Weights of a small image classifier.
Model: 40-pixel images, norm layernorm, activation swiglu, patch size [4, 4], layers 6, width 256.
Training: soap at rate 0.0033, 24800 steps, batches of 384, held-out accuracy 100%.
Data: trained on microscope photos of single blood and bone marrow cells, 97085 training examples, 98.1 epochs.
Rows from expert 0 of block 3, named by matrix and row number. Rows with one number belong to one neuron. Each number is 50 + 10 x the weight over its row's rms, rounded and kept within 0 to 99. All counts start at 0. After the name is the row's rms in percent of the matrix's.
# gate: expert gate (model.blocks.3.mlp.gate, 16x64x256), inputs 64-127
# up: expert up (model.blocks.3.mlp.up, 16x64x256), inputs 64-127
# down: expert down (model.blocks.3.mlp.down, 16x256x64, transposed), outputs 64-127
gate.26 096:62 65 64 48 51 46 40 44 49 36 56 46 46 25 38 65 32 78 64 36 37 35 47 66 54 79 59 50 42 70 51 54 33 58 69 62 49 41 51 33 45 46 52 56 45 50 50 59 32 49 39 66 47 48 47 45 56 38 24 44 66 39 52 39
gate.27 102:47 45 52 43 63 59 38 41 42 42 61 39 55 44 66 42 52 57 52 48 52 53 65 52 62 57 36 49 37 39 60 43 47 40 57 41 79 30 44 62 53 55 49 51 55 40 38 43 39 57 38 56 44 46 65 39 54 49 56 41 32 43 52 51
gate.28 093:44 44 45 73 48 65 54 44 34 54 54 56 53 37 59 63 44 53 44 42 55 76 49 47 46 51 62 56 42 51 39 45 47 40 51 47 52 49 51 54 62 50 33 59 53 50 38 26 44 49 75 62 50 54 59 41 63 63 45 41 54 36 45 38
gate.29 097:36 44 47 59 76 43 67 55 41 32 54 49 66 54 48 47 68 41 63 33 53 38 51 58 57 47 59 40 62 45 38 47 61 39 54 50 45 47 46 46 41 52 56 62 27 61 24 46 44 68 76 35 50 59 45 62 44 48 58 55 34 57 47 58
gate.30 103:55 38 69 44 42 65 72 32 51 46 36 38 44 50 48 41 43 55 58 36 33 41 53 44 63 41 58 42 51 59 35 60 50 57 47 69 58 37 37 49 34 58 47 57 49 47 54 59 44 53 42 55 54 43 45 41 56 36 50 57 50 51 63 44
gate.31 100:44 48 45 59 62 58 48 37 55 29 49 35 56 48 59 38 55 42 58 49 49 56 43 78 53 38 33 39 43 44 49 61 57 32 41 67 59 35 57 56 57 38 53 33 40 42 60 57 45 43 58 52 66 58 45 50 50 47 42 47 59 25 59 52
gate.32 098:55 44 57 45 52 27 55 38 43 59 42 48 62 38 61 64 26 51 66 44 48 51 72 38 37 51 61 53 61 69 51 30 51 59 40 68 53 52 58 43 46 69 36 41 50 16 39 39 51 50 50 49 69 49 61 40 34 59 55 48 70 29 38 57
gate.33 098:44 62 45 39 52 41 38 70 59 57 55 52 61 50 49 67 44 42 61 64 46 38 65 43 57 44 52 58 38 46 47 61 82 49 47 55 51 41 62 50 51 35 55 45 41 58 46 44 62 36 66 54 56 41 45 52 56 56 44 21 65 43 45 44
gate.34 100:51 50 57 42 32 43 63 64 42 55 37 38 51 34 36 54 42 39 34 59 50 44 49 55 47 39 46 61 60 47 50 45 56 42 63 53 58 29 38 53 69 54 37 59 35 40 67 50 57 48 46 53 51 40 50 45 62 67 43 48 68 55 63 48
gate.35 099:65 45 56 50 31 75 33 38 48 54 36 34 31 48 59 68 60 46 49 46 50 37 50 62 37 55 49 30 55 47 44 57 31 43 49 47 43 43 29 55 48 71 38 56 46 54 42 50 42 40 59 60 39 36 39 42 59 46 55 33 49 68 52 67
gate.36 101:43 53 55 55 47 33 44 59 48 62 33 43 44 38 57 53 37 48 52 41 52 57 50 41 51 39 36 40 59 42 27 54 48 44 78 61 71 53 68 43 42 40 50 49 62 55 38 45 58 39 36 47 54 35 63 52 43 38 41 43 40 70 55 48
gate.37 101:53 59 70 44 52 38 54 53 44 47 58 28 54 51 57 51 33 57 41 66 48 53 43 38 53 70 45 50 45 47 45 39 60 54 38 39 33 38 35 53 46 40 40 44 53 35 55 38 45 35 45 62 70 49 53 58 48 49 56 55 27 56 58 44
gate.38 107:54 49 58 61 52 66 44 67 46 51 57 50 25 41 64 33 35 56 60 49 36 38 65 49 33 38 59 53 40 55 41 53 59 49 33 48 34 64 53 51 49 54 42 32 56 56 34 67 43 66 49 73 57 54 52 68 47 43 41 46 49 35 50 49
gate.39 099:45 39 52 42 64 47 48 47 57 41 50 55 31 55 47 40 69 57 61 28 36 34 42 42 34 59 37 58 62 37 65 63 48 50 38 42 36 52 50 44 64 47 46 34 53 30 47 34 58 42 56 54 46 62 33 49 59 33 64 38 74 52 48 39
gate.40 102:46 42 41 56 55 38 35 50 45 40 44 61 39 57 58 59 68 49 49 63 44 59 72 44 47 46 59 54 49 63 45 57 42 65 40 53 51 69 45 44 36 67 43 54 30 51 58 64 69 58 57 44 65 67 36 53 47 49 25 52 70 37 54 40
gate.41 105:65 46 38 55 48 54 55 57 50 57 35 57 39 61 66 41 53 50 43 49 51 52 65 38 67 32 60 60 43 55 43 48 45 57 35 62 39 40 50 43 48 60 40 24 34 56 57 40 50 39 30 61 40 41 51 39 34 50 46 41 60 40 49 59
gate.42 094:46 62 45 58 50 51 57 50 57 37 53 42 31 44 41 34 45 48 57 62 47 40 51 52 58 37 41 59 50 53 42 52 45 54 37 50 52 52 41 55 54 64 59 46 43 66 56 46 24 50 45 56 38 54 60 55 57 58 44 54 37 50 67 54
gate.43 101:64 62 50 37 43 37 58 67 46 52 45 48 55 52 60 42 63 50 61 38 32 68 40 40 31 54 46 51 40 52 50 74 52 62 52 62 51 50 46 56 62 44 55 52 53 48 56 51 52 51 42 57 43 42 57 73 73 46 56 44 46 39 34 37
gate.44 097:44 52 41 59 54 50 55 47 47 44 49 49 43 53 55 54 53 36 56 42 76 41 52 58 38 52 54 55 54 52 60 57 57 39 66 60 46 30 66 54 52 34 59 39 41 53 66 53 67 61 70 65 59 47 61 43 49 53 44 64 43 63 40 37
gate.45 100:44 44 60 57 59 60 53 57 63 60 63 48 63 39 63 39 58 50 60 36 57 33 45 62 46 43 60 48 43 37 45 40 49 47 39 52 44 33 59 57 51 55 55 53 44 41 47 51 56 58 48 54 67 61 45 46 48 33 42 59 41 34 62 57
gate.46 104:43 58 52 48 44 57 48 58 69 67 37 46 45 44 48 57 26 51 53 53 50 61 62 35 48 52 49 54 47 51 51 31 54 56 52 68 72 49 37 47 63 35 39 38 64 35 54 52 49 41 66 73 38 51 33 49 50 43 43 42 33 65 51 46
gate.47 108:53 50 53 57 48 37 55 47 64 38 36 49 47 52 53 50 51 38 57 41 60 39 68 57 57 44 43 39 63 49 57 54 47 72 33 50 62 56 61 43 40 54 47 74 69 43 66 59 55 39 44 54 36 52 40 71 56 61 70 67 39 32 39 43
gate.48 089:33 64 58 50 55 48 67 43 51 59 37 41 40 48 51 53 49 40 50 58 52 58 47 43 55 38 36 42 33 59 55 64 60 52 31 54 64 53 46 62 44 62 50 41 38 58 60 66 52 58 63 56 27 69 50 43 40 39 49 60 48 39 50 59
gate.49 101:50 51 58 53 46 59 63 40 62 39 53 45 35 57 29 49 53 73 56 59 64 56 42 54 53 39 51 79 56 49 41 34 44 65 63 57 46 52 51 49 55 26 44 55 46 57 56 38 46 59 45 30 44 59 56 56 33 73 39 62 43 60 52 60
gate.50 101:33 46 50 45 49 54 44 48 61 60 58 57 57 39 58 52 51 50 53 39 50 68 48 31 59 59 44 49 51 60 51 68 61 58 58 62 61 67 69 57 64 33 44 35 59 55 29 38 70 51 58 61 56 44 52 64 55 49 47 54 40 63 56 40
gate.51 099:51 40 42 40 53 55 52 70 52 54 35 58 49 50 47 46 36 48 52 57 40 38 59 53 56 52 49 59 60 51 50 60 42 57 62 48 79 24 58 67 52 38 56 46 49 55 67 58 79 54 61 52 49 63 35 43 58 54 47 46 37 59 32 34
gate.52 100:61 54 45 37 54 35 64 39 50 43 28 40 47 52 60 43 51 57 34 49 66 64 55 52 28 55 53 56 31 50 53 50 41 46 49 67 58 53 53 43 65 40 43 50 59 50 48 73 47 63 45 45 44 61 55 41 54 64 56 41 43 43 59 49
gate.53 099:59 63 56 64 25 58 46 53 33 44 62 50 40 42 32 48 42 56 52 59 46 68 44 59 52 54 52 44 46 53 57 55 34 48 60 52 40 33 42 47 64 39 66 67 40 51 38 69 48 52 43 56 56 69 56 67 44 37 64 54 46 36 45 50
gate.54 102:42 55 48 46 55 47 43 42 48 40 33 38 45 56 53 50 67 40 47 61 37 40 47 38 64 45 53 71 44 54 48 60 48 34 60 62 59 34 48 59 59 60 44 46 49 50 46 67 60 32 46 32 47 47 49 49 40 45 57 39 61 58 53 32
gate.55 095:54 40 52 47 62 51 55 46 55 66 52 40 36 47 65 45 49 50 49 45 49 46 42 51 46 42 62 29 42 64 48 46 44 70 71 31 38 35 55 35 40 55 58 47 39 48 51 47 42 32 49 63 50 52 54 61 52 58 55 45 57 50 54 33
gate.56 105:36 45 44 61 44 47 65 54 31 52 62 63 54 55 54 57 45 47 44 65 37 38 45 49 46 57 57 63 64 49 35 49 53 61 62 49 46 48 49 40 67 55 55 48 45 56 45 43 55 65 26 52 75 34 45 50 32 51 47 50 51 40 64 64
gate.57 094:62 44 56 53 31 60 64 30 54 36 46 53 48 47 46 46 53 31 52 70 41 39 49 75 72 56 62 63 58 46 51 48 61 48 58 43 63 54 37 57 53 53 47 49 56 63 49 42 57 58 55 58 38 59 65 34 49 45 50 59 39 56 45 57
gate.58 099:41 50 48 43 47 62 47 50 44 57 39 59 44 48 66 43 37 43 49 51 45 53 32 40 62 35 52 41 57 39 60 57 63 55 34 53 37 50 45 49 58 63 40 51 56 65 56 50 59 46 62 53 66 66 32 59 64 43 38 61 44 47 40 74
gate.59 102:35 49 48 65 54 47 38 62 57 56 41 75 68 47 66 41 44 46 54 82 37 44 61 57 52 44 58 41 67 55 37 37 56 63 39 46 34 45 48 61 52 57 56 48 41 41 34 34 46 59 41 35 48 47 52 51 58 51 47 47 53 46 53 41
gate.60 098:34 44 47 65 57 55 57 37 52 55 58 38 57 38 62 51 32 58 59 46 45 40 64 39 64 59 32 41 42 65 59 51 59 48 46 44 57 53 69 65 51 55 31 52 48 60 41 59 43 37 44 43 40 53 59 57 57 43 27 38 47 57 58 43
up.26 096:46 41 44 62 54 46 27 27 62 35 61 35 39 44 60 55 56 57 54 46 48 56 66 50 52 50 47 58 49 62 50 64 45 34 40 52 63 44 71 51 27 40 45 38 53 63 48 56 65 40 52 57 62 70 49 50 51 56 48 48 45 43 50 38
up.27 103:61 54 50 70 31 56 45 53 68 43 37 45 35 40 60 41 53 47 45 54 61 60 43 47 61 53 48 64 51 55 57 22 56 57 46 41 67 50 40 44 54 44 67 50 51 64 51 63 42 67 47 52 56 54 48 52 30 45 62 57 59 45 39 63
up.28 095:38 47 55 42 46 66 54 42 47 42 29 63 48 42 58 54 57 54 54 36 51 41 60 60 51 40 66 51 36 60 58 49 63 55 25 59 65 62 52 58 43 41 61 66 62 51 47 67 63 39 66 38 70 64 51 58 54 44 47 32 51 37 40 59
up.29 108:55 45 42 55 66 59 32 36 66 56 38 40 46 43 29 55 38 58 71 43 43 50 50 45 48 49 54 36 48 44 53 47 52 53 36 36 58 47 62 55 62 48 52 58 43 39 49 46 51 51 58 57 41 60 43 58 70 70 64 38 59 45 43 46
up.30 100:44 58 43 62 48 65 55 55 58 61 54 68 46 58 52 65 55 48 55 47 48 61 60 57 60 42 58 46 50 52 39 32 47 27 54 51 43 59 48 52 55 59 35 64 45 59 59 46 60 43 45 50 44 46 41 46 73 52 50 58 71 56 41 47
up.31 108:44 56 68 51 38 43 49 49 53 36 48 66 42 45 51 38 58 47 44 57 43 33 58 48 49 59 51 58 32 57 34 48 51 51 57 58 66 61 60 40 39 45 24 57 34 66 68 64 52 54 49 55 64 44 53 64 47 46 45 75 54 65 62 64
up.32 091:31 60 43 47 44 58 34 44 47 48 35 50 36 50 58 40 52 43 63 38 40 56 29 48 55 53 53 63 52 69 50 42 54 25 40 52 61 40 29 57 50 47 39 59 40 43 49 63 52 50 55 49 44 50 48 56 54 47 57 57 54 25 62 52
up.33 101:37 47 49 39 54 33 53 59 57 44 50 55 52 54 55 55 56 44 70 47 50 49 44 59 57 43 44 41 60 33 41 44 49 37 31 50 71 47 34 45 55 50 65 62 60 65 45 73 49 36 45 50 34 36 39 59 54 50 54 48 54 48 60 42
up.34 099:43 59 34 38 70 60 46 49 62 53 52 43 39 41 37 37 36 50 24 55 46 47 57 52 48 42 52 54 46 36 60 59 68 64 55 58 61 54 37 42 81 82 65 51 44 50 61 50 43 52 47 43 65 42 42 60 45 40 44 33 42 63 46 53
up.35 097:49 34 37 71 62 66 41 56 32 48 54 55 51 44 67 52 57 62 44 33 43 41 56 44 39 66 33 42 53 55 61 55 45 52 46 49 46 56 65 41 44 62 51 64 42 58 50 58 45 54 46 46 53 32 50 48 55 49 54 28 38 33 58 58
up.36 103:38 48 36 50 68 54 57 53 66 63 65 50 49 60 40 47 52 55 71 40 48 54 54 48 50 45 42 39 64 73 57 53 50 57 74 35 72 48 48 53 49 77 32 47 42 57 45 63 50 44 52 34 75 44 55 43 47 57 60 72 51 59 54 56
up.37 104:43 56 51 62 47 54 55 65 53 43 32 46 50 65 47 57 36 60 60 73 33 42 59 31 55 55 63 57 40 44 62 57 43 57 43 54 58 51 64 41 49 47 48 52 49 43 70 57 58 45 70 55 48 58 53 58 61 39 61 47 42 52 36 52
up.38 091:55 51 42 54 54 27 46 51 58 62 55 41 46 43 61 53 51 48 48 62 62 41 39 55 58 52 61 73 54 53 44 60 50 76 50 38 73 74 60 50 38 50 64 40 43 77 41 50 30 67 32 65 51 41 59 35 42 34 68 51 63 39 51 56
up.39 097:42 74 44 60 64 64 45 62 61 48 40 52 60 61 36 41 67 58 46 40 49 50 52 64 37 44 32 49 25 54 29 47 48 49 72 73 56 72 52 56 51 59 41 51 46 59 48 42 50 48 69 48 55 62 65 47 61 50 50 62 54 63 53 48
up.40 104:49 48 71 49 37 41 44 57 47 47 42 53 52 57 52 44 50 58 30 59 52 53 60 59 46 45 48 50 55 53 55 31 60 46 53 50 44 59 53 47 44 41 66 46 62 60 61 42 65 62 52 46 40 38 73 44 52 68 74 41 43 62 58 36
up.41 107:50 51 49 62 45 40 37 34 52 51 64 50 47 39 65 46 49 49 40 51 49 57 51 51 40 60 54 57 60 34 53 51 59 52 56 52 53 47 40 56 37 51 50 36 55 48 45 43 61 26 54 53 44 65 38 62 43 65 39 29 27 70 50 50
up.42 101:65 58 40 41 45 41 53 57 45 60 57 39 43 50 38 67 58 58 65 42 43 54 53 53 61 53 40 45 63 35 55 42 48 47 48 55 53 59 38 44 58 34 43 60 43 43 70 47 56 48 61 44 50 49 30 38 54 49 49 39 40 54 50 57
up.43 101:61 31 42 35 54 45 56 51 40 38 50 50 64 54 59 53 49 43 58 70 50 70 68 55 53 57 46 56 48 47 54 48 42 44 53 44 62 35 51 38 36 48 47 50 48 47 58 29 68 47 49 55 68 48 41 71 32 28 54 55 46 45 53 58
up.44 102:74 61 49 48 60 35 23 78 48 41 43 40 61 42 47 64 65 46 65 56 50 72 50 40 54 57 49 61 33 51 47 65 62 47 45 54 37 57 52 49 30 43 62 66 36 36 54 44 56 44 48 41 56 43 68 54 48 63 41 64 57 55 54 46
up.45 100:60 39 42 48 42 39 53 48 54 54 68 40 48 57 56 41 62 61 53 39 41 53 50 58 42 49 42 57 65 40 49 36 49 42 43 46 49 42 53 51 56 35 54 63 63 45 49 45 50 52 40 33 57 34 46 51 53 53 52 52 37 32 63 62
up.46 093:70 65 49 52 30 63 75 43 54 47 57 67 50 71 55 55 37 67 44 60 47 51 61 59 58 48 40 51 65 72 61 44 53 52 35 56 37 61 45 57 53 52 41 36 37 39 58 50 45 46 43 47 48 59 67 46 56 50 57 40 48 66 49 67
up.47 104:43 66 55 54 45 46 42 52 42 42 55 38 44 41 53 40 43 46 63 26 47 40 43 53 64 51 45 52 36 58 51 62 34 51 55 32 28 42 52 45 61 38 43 51 32 43 50 56 33 47 49 62 45 36 26 29 52 48 66 41 51 50 55 40
up.48 098:53 55 35 63 62 40 46 57 60 48 35 58 46 45 33 45 35 62 67 45 45 77 50 42 63 43 48 35 42 56 50 60 55 61 34 57 52 59 48 60 62 43 44 66 41 53 44 44 44 40 58 48 57 38 45 57 64 53 39 59 47 63 51 82
up.49 102:71 50 47 57 67 48 51 57 48 49 36 39 50 45 64 72 61 36 45 45 41 47 48 52 60 58 32 38 51 45 43 50 57 40 43 62 63 41 61 43 58 60 39 77 55 63 57 61 60 48 43 68 37 63 56 52 37 48 27 36 52 53 49 43
up.50 102:42 54 45 48 47 39 51 60 67 39 63 44 49 46 53 56 46 41 64 60 41 49 49 53 27 56 58 56 54 61 48 43 42 47 44 53 43 67 55 53 54 38 60 42 70 39 50 42 55 61 52 75 56 51 40 57 33 46 51 51 50 48 58 60
up.51 103:43 52 62 48 57 62 39 54 61 42 43 55 43 48 50 52 39 59 55 57 43 46 31 39 36 69 40 51 57 62 44 44 53 57 40 59 34 53 65 52 61 45 31 62 37 53 57 62 50 45 68 39 49 40 64 39 54 51 46 39 42 58 41 39
up.52 099:54 53 42 47 53 67 57 29 41 45 35 37 42 56 71 58 51 65 54 45 63 62 39 53 54 36 41 36 52 48 59 51 55 53 60 43 51 60 38 71 59 65 41 65 45 63 37 46 60 52 49 55 39 62 38 67 62 46 34 53 59 42 53 61
up.53 102:41 54 55 76 48 52 62 52 42 65 66 35 51 36 62 54 68 67 55 54 46 34 63 40 60 40 50 63 56 54 66 41 50 51 52 43 44 50 44 53 51 36 59 51 48 46 50 56 42 41 46 47 47 54 44 62 46 49 44 67 50 51 63 40
up.54 102:32 38 47 69 47 54 46 46 46 57 50 68 45 59 48 37 34 61 35 36 52 61 30 48 59 56 69 39 45 45 51 48 50 54 44 73 58 46 46 42 60 47 49 59 45 61 39 52 45 52 56 59 64 42 53 39 60 53 44 73 47 47 43 48
up.55 098:67 54 47 45 59 47 35 26 62 38 56 54 56 56 50 61 50 55 51 60 47 39 34 70 50 44 40 46 34 57 42 46 39 59 57 68 41 33 61 62 54 55 25 48 61 52 61 54 49 51 50 46 38 61 59 37 53 57 36 37 30 44 45 59
up.56 107:49 71 45 51 56 54 49 39 38 57 52 46 42 38 55 59 46 64 40 42 52 55 41 65 58 50 56 53 46 46 52 58 46 52 45 42 60 47 62 54 63 57 48 47 39 63 37 39 58 40 42 53 54 66 40 47 71 45 56 51 51 42 34 41
up.57 089:42 52 60 47 76 66 55 34 53 38 47 39 48 54 59 54 57 57 42 40 61 33 42 26 60 44 58 40 34 40 48 40 45 48 54 34 43 52 41 47 60 47 55 53 33 53 43 36 53 54 47 41 37 56 73 57 58 60 50 48 48 64 55 57
up.58 099:63 44 49 50 41 48 44 34 71 34 40 49 41 68 36 59 47 56 61 60 70 59 46 38 57 32 55 27 45 62 57 24 50 56 44 39 35 51 38 61 47 29 47 53 49 67 45 42 35 53 62 55 52 66 63 62 37 38 39 40 38 47 23 57
up.59 105:62 52 49 55 38 42 41 50 46 62 62 49 43 49 75 66 32 56 57 63 45 50 48 46 50 29 41 37 50 50 39 35 37 51 43 46 61 39 53 36 31 63 46 37 40 55 50 62 56 50 40 45 41 52 57 49 53 56 49 51 51 58 44 67
up.60 094:73 41 56 38 49 54 48 57 46 44 59 65 50 49 58 32 50 44 42 61 49 36 42 47 53 39 74 65 44 49 55 39 75 50 39 42 49 58 32 49 39 42 54 47 45 52 57 56 45 33 70 43 68 66 58 77 58 41 53 47 72 60 44 37
down.26 100:53 41 43 51 51 57 61 58 49 57 64 62 50 52 46 55 53 47 48 55 53 54 51 60 40 42 59 44 63 52 39 61 51 68 70 57 64 41 65 43 60 43 30 76 38 44 45 48 39 66 69 51 50 48 53 70 51 60 70 38 27 48 51 36
down.27 107:49 48 42 69 52 52 52 45 53 41 41 57 47 57 60 31 72 37 41 39 60 62 36 48 48 44 40 52 32 44 58 38 64 56 44 51 57 60 46 71 51 47 38 38 59 49 49 38 45 49 61 60 51 60 45 45 51 54 30 52 52 33 28 40
down.28 105:53 56 28 48 55 55 39 42 35 41 49 66 63 42 54 46 40 68 52 59 49 60 42 41 41 45 42 71 48 63 26 32 48 56 51 54 48 73 44 47 48 29 56 46 34 61 65 61 47 63 68 52 57 45 30 60 55 41 36 41 50 54 62 47
down.29 101:47 49 46 61 56 29 53 71 60 45 50 48 54 47 55 49 50 39 49 66 60 57 57 43 30 64 68 45 35 36 67 42 53 39 52 54 62 47 52 51 43 64 52 42 33 33 45 57 26 51 35 38 68 50 52 61 42 49 38 38 65 56 44 56
down.30 097:47 27 55 34 52 52 55 46 37 34 46 41 64 40 39 48 40 21 47 48 46 66 53 44 54 41 56 42 58 41 52 39 49 49 46 53 51 44 54 57 48 50 50 51 59 51 59 43 46 56 50 54 40 51 59 47 40 50 48 54 72 36 41 40
down.31 104:51 48 56 59 52 51 66 47 44 49 56 60 40 62 66 44 28 38 48 35 66 23 47 34 39 53 52 52 56 47 35 58 47 26 63 52 50 51 67 73 60 41 48 40 57 63 42 46 47 52 56 46 60 56 41 27 60 56 31 47 32 52 46 49
down.32 093:38 66 48 55 59 45 62 45 50 46 58 38 43 45 57 37 62 55 47 46 26 63 51 27 48 53 29 58 48 37 57 46 56 60 69 64 51 33 33 49 47 32 50 39 48 64 50 44 55 66 65 63 62 44 37 39 62 40 64 64 71 41 35 38
down.33 095:71 51 62 39 60 50 54 52 71 53 56 55 47 46 58 45 30 62 64 50 69 50 60 59 59 58 41 43 48 49 50 62 53 64 49 69 61 41 60 44 41 63 55 46 59 41 39 53 60 61 64 38 59 44 37 51 51 43 55 47 44 52 42 34
down.34 104:47 56 53 47 55 38 50 36 58 35 47 57 48 35 44 41 63 41 27 54 49 44 39 64 49 52 60 59 39 52 49 46 44 47 34 55 45 49 43 43 46 57 44 64 52 60 49 57 43 49 75 63 35 36 50 58 64 53 60 57 42 54 58 34
down.35 103:49 55 63 56 37 39 64 47 50 53 65 31 46 47 44 44 50 43 71 69 63 53 50 56 46 68 47 40 53 71 51 40 56 35 58 53 45 59 44 52 48 68 57 51 62 42 47 40 48 41 38 53 49 53 55 35 54 68 52 50 52 35 45 59
down.36 101:39 47 44 52 45 50 47 59 50 57 61 46 42 54 35 26 53 52 54 55 43 57 55 47 55 61 34 59 52 23 51 42 49 67 61 41 60 63 39 46 51 37 50 75 45 63 61 36 56 54 25 54 50 30 58 55 46 59 66 38 57 82 46 49
down.37 103:47 60 35 40 58 50 53 64 44 49 50 20 60 50 50 59 44 38 43 63 60 50 50 56 52 45 47 45 60 53 58 64 57 41 56 52 33 34 44 51 42 42 36 63 41 45 42 59 38 50 40 57 52 46 52 49 39 30 38 60 49 58 40 51
down.38 107:44 56 55 79 53 53 32 53 68 41 46 55 63 60 50 54 34 60 58 58 46 46 45 45 50 35 50 41 51 55 54 61 46 42 48 42 58 50 55 59 37 62 59 47 49 65 38 50 53 36 68 51 48 37 59 51 50 56 52 63 47 43 45 41
down.39 102:54 50 50 42 40 50 49 67 44 55 41 54 54 59 64 68 46 46 57 57 38 54 51 37 54 27 41 56 63 64 52 53 61 36 29 58 53 54 45 58 42 58 32 61 50 48 56 52 58 45 40 46 44 55 50 53 46 49 47 44 48 52 40 52
down.40 093:45 50 60 54 50 56 57 40 50 61 62 53 42 66 61 52 57 55 61 77 53 41 58 51 35 72 51 53 57 39 51 57 55 45 45 44 79 55 52 53 44 47 52 54 42 54 36 52 53 37 54 50 62 41 33 44 68 70 43 53 41 59 56 72
down.41 101:61 53 56 62 70 49 45 42 43 74 61 58 42 56 38 71 70 55 58 42 42 63 42 53 34 30 34 49 58 54 53 56 55 71 61 55 66 60 56 48 51 50 62 54 55 49 40 36 44 39 41 62 59 50 37 48 50 70 57 59 42 59 42 65
down.42 101:38 47 53 59 38 64 22 52 42 52 48 54 56 55 70 55 45 53 61 54 38 52 44 60 64 57 65 54 57 67 69 37 49 54 47 60 65 55 65 52 47 59 43 47 51 61 47 27 56 46 45 55 50 39 50 60 48 48 66 51 42 35 50 50
down.43 101:57 44 49 38 53 55 28 47 51 51 45 46 56 37 43 47 46 52 59 55 63 67 37 66 36 37 53 40 24 35 55 38 59 55 66 69 42 44 49 40 52 60 46 59 72 46 56 47 52 45 65 50 32 41 54 50 52 32 41 66 52 46 60 53
down.44 097:65 57 62 49 45 64 49 46 52 53 58 56 35 47 61 40 51 40 59 46 49 45 61 63 40 36 40 42 46 59 48 55 39 52 45 41 46 67 41 80 53 73 36 49 63 33 45 39 48 56 37 55 51 50 51 40 67 57 42 52 36 36 60 48
down.45 101:72 55 48 57 50 61 59 41 59 50 59 30 38 57 44 28 47 55 45 50 44 56 60 71 51 45 49 48 64 27 62 36 56 48 44 56 43 56 36 51 45 38 50 57 42 40 44 52 56 50 46 35 51 25 60 52 55 55 52 36 47 41 67 50
down.46 102:47 66 51 52 41 50 41 42 40 43 46 62 61 51 50 55 48 52 54 67 59 41 41 45 72 40 37 55 31 48 55 63 47 40 38 33 52 55 35 39 55 83 55 49 42 56 51 43 47 53 48 40 41 41 48 62 45 36 72 43 50 41 52 59
down.47 103:41 47 36 30 77 35 42 59 61 49 50 41 40 31 50 41 36 48 41 51 43 38 35 47 66 61 33 65 57 26 58 47 54 46 54 49 45 48 43 77 59 61 42 39 55 72 53 48 66 54 48 33 56 59 41 54 57 36 53 49 49 45 40 51
down.48 099:58 48 44 39 60 49 40 46 40 53 54 59 55 30 62 61 48 40 46 78 66 44 42 63 41 36 40 44 51 50 54 48 54 54 38 47 54 39 59 51 29 51 45 54 45 42 52 80 48 46 52 64 41 48 49 63 52 48 39 45 39 40 40 70
down.49 101:67 37 60 48 57 39 64 60 47 64 68 64 33 48 46 62 46 56 48 44 47 58 40 42 51 56 33 49 57 55 57 57 46 61 41 60 56 57 66 55 52 42 56 53 60 52 53 39 42 37 56 56 43 44 47 57 47 54 44 44 57 47 51 33
down.50 109:61 42 50 54 42 36 38 47 32 62 41 41 48 49 33 66 31 49 51 41 49 58 50 38 44 48 49 59 43 70 52 36 65 51 36 54 41 59 53 53 42 61 42 50 36 62 52 63 56 54 51 55 36 47 55 43 45 48 47 51 60 63 61 53
down.51 099:63 54 51 57 51 59 38 58 64 58 37 61 64 45 47 67 44 38 32 41 50 37 33 43 48 51 46 61 44 43 57 44 47 54 57 38 73 55 42 36 46 54 53 61 33 44 38 52 50 36 59 44 49 59 48 59 51 47 43 48 52 55 38 29
down.52 095:77 32 60 67 46 54 66 25 34 51 34 39 46 42 34 43 48 74 52 44 44 60 55 52 62 54 66 42 24 44 39 64 46 51 51 56 54 53 49 38 46 61 46 41 48 37 27 42 35 36 67 45 55 48 49 49 59 46 51 52 49 59 54 40
down.53 093:47 47 55 59 59 56 60 62 58 67 42 52 55 56 61 57 61 50 54 51 62 58 50 34 38 40 61 29 54 53 66 50 38 51 51 51 34 40 46 57 51 58 57 47 52 50 44 41 66 51 43 41 37 59 46 43 50 60 51 46 43 62 36 48
down.54 106:59 54 42 55 43 40 34 47 61 36 56 45 65 68 67 55 41 54 53 63 45 39 58 51 47 52 25 61 41 54 53 42 52 70 38 58 53 57 59 47 41 55 55 60 38 76 64 54 36 48 41 65 51 51 51 57 44 42 57 52 53 58 56 48
down.55 105:55 50 38 52 56 36 49 48 66 45 33 53 42 34 45 63 56 55 52 46 57 59 49 46 51 65 36 67 53 34 57 41 35 42 48 36 40 35 52 51 65 58 48 60 48 37 44 62 48 55 51 54 44 48 49 51 33 49 53 32 63 50 42 53
down.56 104:60 48 59 66 47 32 59 60 42 40 42 56 47 40 65 51 32 54 31 50 66 53 47 32 38 63 47 56 36 53 46 32 45 39 55 56 59 45 43 42 50 41 63 62 61 44 42 51 53 43 51 58 51 50 42 40 56 49 55 42 39 30 70 58
down.57 101:55 54 47 51 44 50 60 62 63 44 43 49 58 59 32 52 56 56 36 47 43 53 38 68 47 46 53 49 41 61 50 54 85 48 55 41 50 57 54 60 37 32 37 38 25 43 48 48 35 50 62 50 47 45 37 55 50 55 59 47 50 44 39 56
down.58 098:57 39 48 63 64 46 34 54 33 46 58 60 39 27 60 58 39 46 60 50 28 40 62 50 54 46 37 68 43 57 54 51 61 47 38 56 59 56 31 71 46 35 46 56 41 35 48 59 49 48 55 38 52 42 72 33 43 52 47 63 45 52 57 59
down.59 098:46 39 47 45 41 41 70 49 46 40 59 57 51 59 47 43 40 51 49 62 71 48 46 40 48 63 62 46 64 40 58 25 60 51 57 65 65 32 66 58 50 28 59 61 62 66 64 63 56 51 71 53 49 52 43 59 38 46 36 53 51 46 62 57
down.60 103:52 51 47 53 60 52 50 39 50 44 47 60 45 55 48 51 56 50 61 50 57 49 43 50 42 49 62 49 55 54 53 53 42 40 28 57 68 46 84 59 51 49 37 48 56 45 38 40 62 41 77 58 48 47 46 52 56 62 35 54 40 68 38 62